config = dict(
    dataset='photos of plants, animals and fungi (iNaturalist)',
    num_classes=[67, 181],
    mlp_ratio=2,
    layer_scale_init=1.0,
    layers=8,
    shampoo_beta=0.95,
    steps=26100,
    lr_schedule='cosine',
    warmup_steps=2610,
)
Rows from block 2, named by matrix and row number. Each number is 200 + 40 x the weight over its row's rms, rounded and kept within 0 to 999. All counts start at 0.
# f: spatial gating (model.blocks.2.mixer.f.weight, 256x256), inputs 172-255
f.59,186,122,287,157,180,222,232,223,169,180,163,211,153,133,181,134,120,152,191,210,136,175,154,105,139,122,139,194,142,150,220,183,194,102,166,207,245,180,164,234,149,124,149,178,219,203,173,165,185,189,209,189,205,194,312,197,207,226,205,206,209,178,164,142,128,191,218,305,202,243,264,168,170,138,195,114,163,167,156,109,173,176,175,226
f.60,213,206,224,201,184,217,208,186,195,183,177,209,205,205,236,195,197,184,178,133,145,206,159,189,125,87,168,238,199,149,192,153,180,145,178,220,192,181,173,121,181,197,128,119,225,192,174,158,187,118,184,170,212,213,216,146,181,114,208,177,221,209,225,212,174,180,165,133,166,206,221,264,239,157,162,189,196,161,198,177,207,184,144,226
f.61,147,134,161,199,172,245,245,273,233,170,181,192,224,176,233,244,189,183,178,193,154,197,245,281,205,186,191,193,214,249,189,250,209,156,198,185,147,253,211,283,272,198,271,194,188,172,152,224,183,242,203,175,191,175,154,161,181,147,176,165,137,150,221,217,198,187,154,169,224,205,212,195,173,150,145,227,208,170,252,163,162,147,153,148
f.62,218,156,113,158,173,149,172,206,219,202,210,224,254,191,140,227,227,212,194,178,196,198,219,189,253,216,197,203,257,262,150,198,223,219,203,144,231,240,174,168,218,213,187,186,246,229,175,122,192,217,147,125,197,222,239,204,182,190,223,168,212,146,187,210,212,192,224,143,126,123,225,146,205,204,189,231,178,206,227,189,219,176,220,152
f.63,191,204,221,281,190,188,207,188,225,221,172,205,199,153,189,231,201,226,267,229,172,203,221,184,178,220,229,228,257,177,239,212,189,201,198,218,204,156,178,277,203,242,240,212,205,251,260,253,199,185,239,209,230,243,311,309,233,231,218,223,222,290,243,226,217,271,231,218,212,262,254,213,257,168,268,248,250,260,205,201,215,203,185,240
f.64,248,256,151,237,170,191,182,261,166,147,249,174,156,265,142,200,139,141,172,201,223,191,173,187,160,204,271,258,235,210,212,155,156,162,190,256,216,199,201,153,182,198,237,224,202,229,260,140,230,200,169,242,195,167,145,191,233,138,162,229,238,208,280,198,167,266,167,192,173,138,194,141,172,163,243,226,241,215,246,170,222,163,215,215
f.65,285,258,207,235,273,187,253,236,208,206,184,164,206,212,149,216,219,149,195,160,215,227,202,242,265,248,286,197,189,195,174,192,246,233,171,193,211,194,222,168,202,305,204,231,268,247,236,249,200,234,197,266,194,221,166,230,229,238,258,195,226,247,276,258,201,198,204,235,212,188,152,189,210,133,179,198,238,184,242,252,212,258,223,209
f.66,179,159,201,163,168,147,220,226,201,196,209,197,198,261,152,177,191,210,168,213,203,241,222,225,198,156,126,172,188,210,146,141,187,181,173,162,196,175,175,192,145,198,177,147,168,226,174,131,187,262,189,170,185,166,223,225,260,144,110,169,191,218,184,170,201,124,232,212,178,159,191,167,220,207,154,177,195,205,142,140,196,180,205,216
f.67,216,169,219,254,176,157,157,226,194,197,216,165,244,140,200,201,162,204,214,252,153,226,211,200,180,175,171,259,170,154,185,189,195,258,142,257,181,186,180,210,262,206,176,169,231,172,198,201,138,176,212,174,118,172,173,185,175,148,193,183,157,218,151,115,197,137,147,151,196,228,183,166,213,170,196,184,216,168,168,207,214,187,162,183
f.68,247,209,201,206,207,201,160,171,205,260,244,232,222,244,246,86,175,186,168,218,272,198,191,202,126,211,198,156,208,281,190,240,177,227,150,201,238,166,150,159,145,229,160,167,185,177,107,224,213,253,170,188,212,231,172,245,210,200,161,148,151,184,124,175,185,193,207,159,204,205,184,241,168,229,176,131,157,138,165,175,193,151,153,186
f.69,177,216,172,165,220,178,228,177,142,161,184,155,196,219,162,164,176,172,133,197,193,205,158,173,168,177,141,176,181,200,155,206,147,216,232,211,198,176,127,158,185,198,154,174,202,227,223,201,135,158,225,234,198,151,174,156,180,203,166,156,204,191,187,154,194,144,204,239,133,236,219,179,152,175,183,203,195,196,167,165,177,111,183,173
f.70,180,199,216,202,231,154,208,228,165,138,161,194,204,176,202,185,217,172,196,192,227,202,185,172,182,172,179,181,201,193,173,168,211,151,218,164,244,156,169,221,211,222,196,204,224,108,130,109,115,209,160,152,164,159,177,177,206,175,185,230,205,170,210,147,229,163,227,215,170,204,191,177,179,182,165,211,126,169,220,175,195,222,173,141
f.71,196,114,209,217,161,135,211,196,166,174,199,171,170,176,136,183,138,164,242,189,215,136,109,139,161,195,167,196,165,199,156,174,181,191,151,167,221,160,184,179,196,225,194,123,198,159,236,213,215,170,264,189,173,159,192,187,225,208,215,205,147,175,177,211,149,183,233,220,215,178,166,150,170,212,174,164,212,148,190,196,176,131,188,158
f.72,168,200,172,165,187,200,212,168,185,176,121,232,200,144,131,221,185,196,159,105,198,183,212,149,158,163,246,158,121,153,143,163,190,181,149,128,174,171,128,181,238,166,172,209,140,143,173,189,157,194,203,164,253,191,172,193,217,201,182,166,181,220,162,222,123,219,149,179,155,168,138,177,195,188,172,179,206,183,191,190,218,210,209,172
f.73,184,206,211,261,161,215,189,164,177,145,153,180,228,189,206,147,213,113,242,205,210,234,181,168,245,174,204,186,216,243,193,160,204,111,190,183,175,187,98,191,194,191,168,177,145,192,213,167,136,166,215,184,225,212,172,178,141,212,195,179,212,198,185,218,185,233,210,152,139,154,164,170,173,173,179,212,180,178,205,146,196,168,150,156
f.74,208,148,147,183,185,199,154,168,162,203,214,162,211,213,130,167,216,212,161,181,165,221,176,207,212,189,159,232,212,200,155,186,182,193,167,172,126,177,217,167,204,153,162,170,178,141,185,205,186,157,167,176,112,183,214,233,174,174,166,107,134,183,237,226,225,169,178,191,188,234,203,262,204,203,226,216,166,228,257,154,201,166,169,142
f.75,161,160,196,180,171,236,285,205,158,217,176,179,148,177,200,204,221,216,239,224,148,228,234,218,154,207,207,250,201,198,186,236,195,129,190,162,237,148,198,201,201,159,244,182,156,176,235,186,94,189,246,141,212,183,141,172,199,178,176,200,129,185,188,151,196,151,194,150,164,226,94,162,189,191,204,179,200,179,181,204,103,162,212,159
f.76,165,182,161,168,127,227,169,181,213,205,159,209,198,204,213,154,141,184,184,176,124,170,159,162,194,275,203,146,209,179,197,179,193,214,157,163,113,124,161,178,163,235,150,225,188,210,253,220,192,194,152,218,141,198,173,150,167,149,170,152,176,218,199,179,183,130,241,193,176,133,180,143,144,242,155,200,206,164,261,212,155,212,129,171
f.77,243,234,202,179,223,208,216,149,193,136,209,116,182,158,150,248,228,237,258,186,160,182,172,176,187,147,118,185,140,162,102,172,148,213,164,221,213,160,187,230,183,143,136,133,148,184,173,235,195,149,209,170,186,125,149,200,171,208,156,171,202,221,234,218,251,206,174,220,194,169,165,191,222,211,143,180,184,184,156,231,186,215,220,243
f.78,146,183,164,161,262,250,264,236,195,200,211,193,182,223,131,209,204,195,228,234,188,279,253,245,270,193,232,184,184,229,186,196,163,164,212,184,263,290,163,196,224,281,277,278,212,157,167,151,120,184,243,172,250,191,218,211,275,225,234,252,250,210,162,207,134,237,250,194,236,196,246,297,240,276,253,228,211,209,203,186,171,202,179,183
f.79,188,180,210,191,210,201,237,249,249,260,218,199,227,174,209,206,221,234,224,227,200,239,220,205,195,226,256,209,297,180,234,273,225,181,238,212,219,214,168,216,216,262,211,185,230,242,247,225,254,171,222,222,211,236,180,260,299,219,241,175,234,253,258,208,262,259,176,218,197,227,218,277,246,148,194,167,211,160,189,182,215,191,227,198
f.80,254,228,193,165,150,152,161,226,193,163,224,164,209,210,193,199,128,200,174,191,213,194,201,206,179,176,188,146,208,209,228,193,232,170,182,225,222,138,105,189,161,194,168,201,192,197,188,203,183,165,249,242,204,184,294,227,195,198,157,194,197,197,238,185,185,240,228,205,237,159,155,201,218,135,197,232,208,179,279,208,198,194,237,202
f.81,196,247,226,197,235,169,231,211,225,182,200,182,206,183,232,279,224,235,204,200,176,246,182,211,185,114,175,208,197,244,230,209,199,245,263,305,121,196,262,298,154,221,259,202,186,192,254,225,188,224,174,204,177,188,242,222,163,219,224,201,181,196,237,172,217,218,254,210,204,176,183,150,200,212,257,208,211,207,207,206,215,220,223,204
f.82,220,186,179,191,174,143,202,245,183,162,218,220,199,208,215,237,192,178,180,206,232,139,173,225,222,227,210,194,213,211,172,157,268,202,178,127,209,182,224,204,252,153,217,208,211,190,177,222,171,268,165,165,185,155,189,188,249,255,260,251,210,176,185,170,154,228,185,205,224,168,224,160,164,166,142,239,227,208,254,222,233,179,165,168
f.83,176,185,179,221,239,199,232,115,222,228,163,132,214,206,192,195,188,155,195,176,158,195,239,247,226,194,158,160,257,279,137,183,168,189,220,175,170,136,230,173,149,166,31,126,144,169,113,186,203,164,135,209,176,190,203,161,198,152,173,175,168,150,126,201,164,176,198,204,198,206,237,159,186,149,224,149,181,91,151,120,194,180,217,200
f.84,201,197,172,207,218,213,224,145,134,209,142,163,180,176,176,173,227,219,243,224,227,117,232,206,134,169,222,178,206,195,195,179,195,181,228,241,164,190,218,195,180,173,126,169,145,218,168,213,179,204,161,153,221,220,253,175,209,172,206,222,203,216,173,195,166,174,180,215,213,211,177,138,142,209,207,179,207,258,169,175,137,159,205,149
f.85,206,172,216,179,131,183,140,158,249,125,190,169,157,172,174,209,143,166,138,173,163,171,230,248,204,189,211,211,197,270,204,190,234,176,203,147,161,185,217,178,163,195,199,220,184,217,147,220,205,187,186,142,262,190,162,195,182,136,174,186,183,209,218,160,186,210,187,189,174,195,196,215,126,149,190,219,200,162,173,135,167,188,199,201
f.86,209,193,141,158,176,215,185,199,224,182,211,219,192,193,227,166,175,240,236,181,197,132,227,231,199,142,217,149,206,162,232,163,161,165,256,220,94,252,215,216,183,159,206,204,190,205,178,153,204,207,220,205,186,190,192,138,217,232,212,192,197,169,153,172,196,186,137,173,211,138,189,177,169,191,236,195,154,186,122,196,160,170,216,218
f.87,194,184,170,208,245,163,239,157,231,167,179,159,223,175,188,241,228,173,176,175,171,188,167,158,186,161,135,183,195,194,218,206,169,250,255,160,209,231,217,189,168,210,167,176,146,169,172,205,184,227,231,189,188,153,194,187,188,198,168,164,166,220,146,151,204,138,245,211,263,241,157,233,180,188,146,193,158,147,162,174,168,175,186,180
f.88,133,200,222,238,182,232,215,186,160,208,113,141,186,160,179,133,141,206,188,201,158,189,220,169,235,175,202,137,200,189,218,161,196,177,124,220,147,164,215,154,233,180,197,202,185,145,182,172,167,206,176,194,172,221,185,179,118,140,195,188,206,193,167,225,194,176,182,178,206,167,225,184,195,159,248,214,159,204,140,171,221,137,213,233
f.89,196,195,161,182,185,158,200,182,171,153,181,214,163,166,193,139,148,215,203,163,227,147,221,160,170,197,214,205,140,150,203,213,130,167,193,204,214,234,181,207,151,188,196,180,212,205,204,212,231,198,193,211,233,211,198,274,159,272,150,138,172,187,196,201,205,184,173,154,220,228,184,197,214,169,225,160,178,207,221,201,145,152,177,161
f.90,173,178,155,193,249,183,225,141,206,185,197,165,174,192,148,165,205,100,193,190,199,186,188,181,156,191,156,191,214,167,146,215,144,214,236,197,210,170,225,224,168,195,171,185,242,149,211,194,174,190,188,203,172,222,202,217,241,212,158,176,218,164,174,170,194,233,208,145,178,198,185,185,204,142,163,205,125,137,178,188,194,234,228,201
f.91,209,152,193,179,159,190,184,195,184,161,202,184,171,213,144,184,188,182,167,176,223,187,251,191,159,186,198,161,175,199,205,193,153,256,143,198,185,230,181,207,147,187,237,200,214,235,223,170,169,179,147,213,230,164,191,189,155,172,247,164,214,228,187,262,172,174,222,170,196,186,182,200,139,168,189,181,212,181,212,165,168,196,178,122
f.92,172,91,144,133,124,142,178,179,194,229,208,244,215,155,175,176,226,154,186,182,192,144,223,114,195,187,201,240,228,224,147,211,200,192,216,199,173,164,238,191,172,168,131,142,177,207,169,177,217,150,136,128,191,211,179,178,163,189,202,168,156,140,182,177,179,215,225,202,188,200,225,185,138,97,158,142,175,130,165,198,203,128,191,240
f.93,189,162,157,153,165,166,204,214,148,185,150,205,110,200,255,227,198,159,219,205,203,183,186,184,196,212,242,186,161,168,241,231,175,210,246,224,190,204,195,175,200,149,116,160,195,202,169,160,200,169,197,169,175,188,217,203,163,194,186,183,219,251,188,226,205,221,177,152,226,222,177,231,174,152,221,224,211,186,200,198,204,189,200,208
f.94,141,165,174,192,132,192,135,189,181,199,215,198,197,204,160,151,153,226,226,181,178,161,223,201,180,153,198,153,162,200,161,187,164,200,155,165,154,226,193,208,202,192,205,169,194,197,166,192,158,244,205,202,187,204,228,157,178,200,206,171,204,184,241,136,251,210,206,198,188,204,185,146,159,155,193,159,216,235,236,186,206,185,195,171
f.95,226,194,238,195,242,279,196,169,162,197,217,227,252,223,235,206,226,195,176,190,201,199,219,188,219,229,227,233,226,239,253,210,254,198,228,137,153,275,262,251,322,302,284,256,199,272,259,213,234,197,213,178,262,233,213,228,268,266,253,274,299,229,282,246,267,194,181,117,211,232,265,235,261,262,188,253,203,278,224,238,272,216,190,186
f.96,219,264,230,263,157,199,203,234,270,183,248,230,224,243,240,225,247,208,243,258,188,203,191,231,232,238,254,230,174,258,247,205,222,160,177,259,263,236,186,221,206,244,210,242,255,223,196,230,169,210,167,216,282,220,170,236,182,179,230,233,182,243,275,237,206,201,210,222,286,229,195,213,248,220,274,170,166,213,259,221,208,188,221,180
f.97,172,192,137,194,188,197,192,164,170,185,190,115,148,170,152,183,172,165,190,205,234,212,198,169,185,125,175,161,142,157,152,159,139,151,178,215,227,209,218,121,114,127,183,210,85,148,121,131,169,139,199,215,218,233,195,170,140,176,158,176,215,211,195,166,180,218,218,252,228,236,155,229,160,131,170,198,151,144,103,160,225,137,221,222