Weights of a small image classifier: 0.959M parameters.
Rows from block 4 of a small image classifier, named by matrix and row number. Rows with one number belong to one neuron. Each number is 50 + 15 x the weight over its row's rms, rounded and kept within 0 to 99. All counts start at 0.
After each neuron's rows are labels from the 100 images, of 14976, where the neuron reaches its largest size: "responds to" is what is common among them. Only what is clearly more common there than usual is listed. The data: photos of plants, animals and fungi (iNaturalist).
# u: gMLP up (value half) (model.blocks.4.mixer.u.weight, 128x128), inputs 0-127
# v: gMLP up (gate half) (model.blocks.4.mixer.v.weight, 128x128), inputs 0-127
# out: gMLP down (model.blocks.4.mixer.out.weight, 128x128, transposed), outputs 0-127

u.11:55 26 59 40 59 48 22 33 56 35 67 60 44 29 37 34 41 45 38 68 37 20 49 24 52 38 53 75 48 55 55 63 46 45 64 38 90 39 46 88 45 63 29 54 75 64 54 57 56 52 58 27 72 38 27 46 37 32 33 27 55 30 30 45 48 64 72 35 55 56 48 50 58 48 74 55 42 44 59 51 47 61 33 40 13 48 61 36 45 42 49 53 56 31 56 50 49 52 25 42 65 69 36 47 53 34 43 81 22 27 40 39 41 35 37 48 32 55 62 67 69 66 43 40 34 64 72 81
v.11:56 47 59 40 16 55 55 63 56 53 79 62 55 19 43 53 46 45 78 59 64 49 68 59 43 37 46 30 45 64 73 95 44 54 43 38 32 54 45 63 50 38 23 45 32 58 44 68 70 19 39 31 46 46 71 52 28 58 72 27 47 44 44 62 43 45 41 34 47 42 45 57 51 52 29 58 45 35 83 86 68 58 43 34 36 69 57 60 27 69 60 48 52 52 57 52 50 77 51 53 31 42 47 26 53 58 58 63 42 33 39 15 45 59 29 41 59 51 38 54 38 35 77 21 73 31 52 55
out.11:58 46 54 29 64 24 43 63 43 75 40 66 71 49 23 00 53 32 74 41 45 33 54 72 55 71 71 56 46 53 74 67 44 52 43 52 41 64 25 30 49 84 70 54 34 40 34 33 73 42 69 30 63 46 29 38 46 79 55 49 52 55 55 36 50 26 60 62 59 49 42 41 44 71 48 60 65 53 66 44 55 59 76 50 25 39 44 37 68 48 55 45 59 71 65 33 36 47 42 48 60 71 53 59 48 63 38 54 35 67 59 84 32 31 66 42 37 56 46 57 31 36 32 66 43 64 29 54
responds to: phylum Arthropoda; class Insecta

u.68:53 54 31 66 51 63 63 49 53 29 44 44 47 53 61 33 70 52 55 51 47 62 74 44 38 69 45 60 60 32 51 60 56 73 39 87 55 57 72 34 69 67 54 47 51 55 51 63 76 41 38 26 69 69 42 39 60 77 44 26 43 56 38 81 35 45 60 44 53 40 67 60 37 41 76 65 62 60 46 51 51 44 57 16 44 75 77 16 73 64 68 81 34 54 45 44 45 19 62 51 74 43 50 45 30 42 56 34 56 28 52 64 72 23 47 41 58 73 13 46 44 40 58 62 48 42 73 51
v.68:56 77 64 51 49 45 58 52 55 39 65 50 55 38 45 67 35 68 56 52 48 28 37 38 60 39 47 52 60 62 56 32 30 47 58 35 37 65 24 67 62 49 31 66 30 31 26 08 46 54 58 69 35 62 62 86 58 24 52 64 55 53 38 39 44 77 60 41 51 54 57 18 49 67 50 24 33 35 66 71 74 51 40 50 34 42 28 76 60 31 43 27 54 62 58 28 48 61 61 49 37 58 41 41 40 45 38 82 50 58 39 55 27 65 54 53 30 26 47 64 53 77 51 24 76 46 68 74
out.68:75 54 38 31 61 29 55 45 64 39 67 56 35 33 43 28 70 64 25 61 46 20 36 57 63 48 47 29 44 50 44 53 69 33 40 39 37 61 48 52 53 59 51 68 58 38 39 69 33 57 72 92 52 42 64 44 53 51 47 56 22 54 61 29 52 65 49 49 45 27 39 43 44 53 26 40 33 49 44 43 42 57 54 64 63 60 11 62 73 62 22 36 41 49 42 35 71 51 78 44 32 69 36 66 66 60 69 29 64 69 68 18 58 32 65 69 45 55 82 54 55 49 45 58 49 65 25 23
responds to: phylum Arthropoda; class Insecta; order Lepidoptera; family: Nymphalidae

u.70:44 25 53 33 31 49 52 56 39 61 74 89 44 37 29 75 41 32 68 48 34 67 27 53 34 20 58 43 56 70 55 59 54 64 31 50 33 27 62 60 42 44 40 35 44 34 31 66 26 50 32 26 21 35 71 58 44 49 23 73 59 73 24 26 51 44 52 65 54 53 39 68 50 65 35 41 51 44 53 42 57 57 43 41 41 59 55 51 46 56 50 61 54 48 71 74 53 38 45 41 27 43 55 46 62 46 39 68 36 80 44 20 58 42 23 30 43 30 44 23 58 72 50 27 64 30 51 27
v.70:54 65 64 53 55 49 55 38 64 58 36 51 22 61 60 51 59 26 85 45 32 57 63 80 37 46 32 51 54 52 72 52 70 68 69 55 56 38 61 43 79 59 70 40 56 36 61 53 52 86 44 38 28 23 44 74 24 65 41 29 47 68 47 49 68 64 54 22 78 48 61 69 53 47 48 47 44 41 43 55 29 53 54 53 60 38 32 49 71 24 22 36 47 55 54 31 15 30 34 37 72 60 42 31 59 66 68 40 53 62 55 56 38 40 42 73 70 65 36 55 64 30 34 60 61 45 20 58
out.70:36 42 25 59 48 61 43 40 56 51 23 53 64 36 61 48 69 44 29 20 40 55 48 47 46 55 34 44 34 31 50 55 27 51 68 34 28 33 66 52 75 86 47 59 53 62 22 47 59 55 41 44 47 25 58 42 33 36 31 33 55 50 68 57 59 48 64 60 63 42 74 37 48 30 44 66 79 49 63 59 67 36 35 53 16 71 61 33 67 48 22 66 49 24 82 53 47 48 35 59 35 40 67 76 68 46 46 49 79 45 67 43 65 25 57 61 24 60 63 71 51 53 70 64 68 56 64 39
responds to: phylum Arthropoda; class Insecta

u.117:47 59 47 43 63 45 74 66 55 24 78 36 40 51 44 30 52 55 69 52 31 61 79 60 48 43 22 36 40 69 83 41 48 56 51 34 44 51 79 57 15 29 48 79 44 53 27 72 45 56 53 51 53 27 42 49 23 43 58 43 64 53 50 34 44 51 65 47 56 77 18 35 69 54 47 61 51 45 41 33 21 62 62 61 58 35 49 40 64 44 49 40 69 38 36 25 34 62 39 81 62 75 50 45 43 42 45 57 41 47 36 60 79 28 36 59 31 47 53 45 76 21 48 58 75 59 59 68
v.117:48 44 48 39 32 08 23 20 54 61 78 52 43 59 51 58 49 57 29 57 72 29 50 33 33 37 58 44 63 74 50 28 46 55 64 34 38 54 44 75 79 25 28 58 34 53 45 42 48 29 86 29 62 34 59 41 68 37 67 37 58 42 48 69 56 59 40 24 58 43 52 44 34 56 44 46 48 35 70 66 53 49 56 56 52 42 55 62 33 28 76 53 28 45 50 29 40 78 69 49 46 23 61 35 39 70 60 54 47 46 29 37 18 64 65 57 50 52 38 79 55 55 55 63 60 29 51 29
out.117:64 31 54 63 34 42 39 50 50 31 65 57 72 61 75 46 56 28 52 12 51 45 22 62 53 62 64 61 48 53 22 65 65 51 22 60 49 43 62 43 42 51 69 88 48 67 73 53 34 54 46 43 59 51 65 53 74 27 63 75 22 33 69 26 38 54 44 30 59 52 70 30 67 79 56 51 21 59 50 55 47 52 41 30 30 30 48 48 34 48 35 28 44 44 57 68 50 33 31 40 33 50 39 40 42 38 68 39 50 41 40 81 62 44 26 39 62 44 50 43 61 77 72 51 61 25 38 46
responds to: phylum Chordata; class Aves; order Anseriformes; family: Anatidae

u.54:33 27 37 43 62 71 46 36 68 62 50 73 54 58 33 48 43 81 34 19 70 56 66 59 40 72 51 53 61 58 62 46 40 45 58 47 75 45 41 39 58 66 66 42 80 40 76 63 54 47 52 47 53 73 40 51 31 60 52 45 74 48 37 54 58 52 46 51 45 44 64 72 53 36 58 50 62 59 11 39 58 54 56 68 32 72 79 42 53 40 63 40 77 46 48 57 28 53 69 22 80 65 40 51 50 00 52 35 58 20 38 36 81 53 57 52 48 67 48 72 37 57 51 59 40 69 50 70
v.54:36 45 49 48 39 30 41 48 29 60 59 79 53 44 57 58 57 56 96 51 36 65 58 70 48 36 57 43 52 65 58 71 46 63 48 21 49 41 53 56 61 26 51 72 58 19 21 52 38 29 45 54 45 31 55 53 33 54 38 97 31 56 52 46 60 47 22 40 55 65 34 45 70 75 65 26 37 34 53 45 41 20 64 71 61 22 26 53 49 48 60 50 46 50 75 41 50 47 46 53 34 78 43 37 39 64 47 41 56 67 28 48 30 61 33 44 50 21 55 37 47 49 51 35 65 42 67 81
out.54:70 42 54 64 49 19 54 42 31 60 37 24 58 66 28 64 35 26 11 36 57 52 66 78 52 37 52 31 44 24 46 35 37 45 52 20 43 52 61 75 48 48 13 63 51 30 56 54 60 52 65 68 59 71 61 66 52 50 25 63 48 52 79 62 60 34 56 51 27 70 72 73 47 53 54 53 56 81 66 18 41 42 30 34 50 55 48 52 47 67 38 42 59 69 59 57 32 58 77 48 65 55 45 58 48 31 71 56 75 20 47 57 36 58 35 58 38 33 51 42 41 66 51 48 40 58 50 71
responds to: phylum Arthropoda; class Insecta; order Lepidoptera; family: Nymphalidae

u.98:55 64 63 66 45 66 57 40 38 37 52 38 74 58 46 31 37 55 66 36 44 62 62 49 48 66 42 80 38 42 40 51 43 58 48 40 68 76 60 40 37 55 21 70 18 40 50 60 45 54 52 45 32 35 36 38 45 33 44 54 32 44 78 34 51 65 62 67 46 33 51 53 29 39 77 65 56 35 41 54 28 76 46 22 46 54 78 32 57 47 44 59 20 45 60 49 51 60 43 62 58 85 51 65 34 56 59 52 49 29 33 18 83 60 71 71 08 49 57 28 61 40 21 39 55 57 50 60
v.98:44 57 56 31 29 42 45 74 45 71 58 48 52 69 69 62 44 57 45 20 66 62 53 33 49 49 70 47 51 52 69 87 44 41 93 27 42 55 64 69 60 63 61 33 46 57 49 78 40 35 72 45 58 71 62 66 46 49 76 41 65 50 82 71 41 48 55 29 60 15 32 50 68 51 26 63 70 48 61 70 55 59 46 31 39 73 60 48 56 36 63 61 54 49 67 45 38 47 42 61 54 26 43 22 35 73 48 49 64 54 43 55 53 72 69 55 41 64 50 50 42 52 71 84 68 40 45 23
out.98:37 38 42 53 33 30 36 29 61 45 77 52 71 81 78 16 59 58 36 30 28 65 26 47 25 39 61 23 35 32 52 48 54 35 42 55 67 46 44 54 76 38 36 62 57 41 37 55 44 61 60 36 53 41 50 40 67 55 45 27 40 62 51 43 62 21 33 70 67 65 56 36 58 50 32 44 34 79 53 24 50 47 39 71 50 55 71 62 55 45 66 52 61 52 34 41 65 44 46 48 43 74 61 32 61 66 31 46 48 54 81 42 57 44 66 47 70 62 17 53 55 29 23 20 25 47 36 41
responds to: phylum Chordata; class Aves; order Anseriformes; family: Anatidae

u.15:66 61 38 45 34 63 37 42 37 31 46 31 66 45 82 35 60 38 57 80 20 53 44 41 63 52 60 58 68 30 53 48 61 54 30 64 20 33 45 51 49 53 69 63 51 77 35 72 40 42 71 47 49 34 33 61 11 46 46 23 59 52 62 79 43 50 56 43 23 48 33 49 10 68 47 54 31 63 34 47 38 38 63 40 68 54 68 47 49 73 52 43 47 38 58 67 35 39 38 47 46 47 70 52 25 54 39 52 66 48 66 67 56 40 21 64 35 56 39 01 52 35 56 66 44 49 55 61
v.15:62 47 70 64 60 63 38 23 53 68 28 47 32 43 63 69 34 52 49 44 63 37 43 54 50 55 42 42 37 73 35 37 68 65 87 22 72 39 33 33 58 61 34 68 31 48 34 35 47 78 61 36 45 72 44 49 80 72 48 64 47 44 48 39 46 64 44 81 31 65 54 31 44 46 63 72 38 41 74 39 58 44 35 49 48 53 55 53 40 28 88 68 43 59 33 37 56 46 46 67 54 48 85 28 58 67 52 76 57 47 59 36 21 72 32 55 62 53 53 48 54 65 37 30 51 52 25 27
out.15:60 52 67 63 74 56 93 61 54 70 54 67 23 61 25 41 47 79 64 49 75 35 36 76 53 44 37 37 37 72 65 43 65 63 67 44 51 26 50 31 26 66 60 52 75 42 51 20 64 67 50 32 54 73 62 52 48 51 44 64 35 29 61 71 48 26 66 14 49 47 57 52 61 16 34 32 61 65 64 57 47 52 44 79 33 66 56 60 44 29 51 39 51 42 75 27 42 50 52 49 29 62 45 69 38 27 52 41 50 52 51 51 51 38 50 46 69 53 40 68 50 52 46 35 48 58 76 29
responds to: phylum Arthropoda; class Insecta; order Lepidoptera

u.107:40 82 38 31 38 31 57 76 41 83 74 76 50 70 31 55 61 25 68 33 49 41 59 61 50 52 66 40 61 52 69 50 53 38 42 83 43 44 70 47 61 27 36 36 56 45 29 48 29 41 38 60 40 54 64 66 47 40 59 89 69 67 34 58 47 33 53 44 84 38 32 62 54 50 40 21 58 38 52 48 29 50 52 41 40 51 28 47 75 55 27 34 75 58 62 26 56 18 51 41 42 31 22 45 53 65 63 57 39 64 35 40 47 58 50 50 49 27 56 36 35 64 72 47 59 57 64 39
v.107:67 34 39 48 28 43 74 64 55 49 64 42 43 37 33 50 27 22 69 43 60 32 57 65 48 56 47 45 35 64 44 48 57 43 94 49 63 51 49 86 39 46 34 22 41 44 45 30 26 47 60 50 19 27 60 29 78 55 56 44 42 60 30 28 30 23 34 12 57 58 44 47 63 61 40 52 45 45 64 39 53 75 55 45 53 39 27 53 35 46 51 78 56 60 32 38 19 53 56 59 41 60 56 41 52 59 41 50 20 76 67 34 36 50 47 50 30 47 55 32 49 30 69 68 69 46 69 43
out.107:44 50 36 24 74 61 27 65 61 67 65 23 51 59 43 78 38 72 31 45 52 57 27 52 53 67 54 61 63 33 33 38 52 64 64 41 57 47 33 53 62 69 43 42 43 84 44 55 80 49 62 62 59 54 59 49 42 43 59 35 64 86 63 44 48 47 49 50 51 70 38 32 25 50 68 85 52 55 72 68 69 65 49 68 73 57 66 53 51 12 55 47 57 49 58 14 38 61 30 34 69 30 41 54 75 48 72 70 66 55 59 60 69 56 61 77 47 49 43 55 59 65 71 62 43 35 38 35
responds to: phylum Arthropoda; class Insecta; order Lepidoptera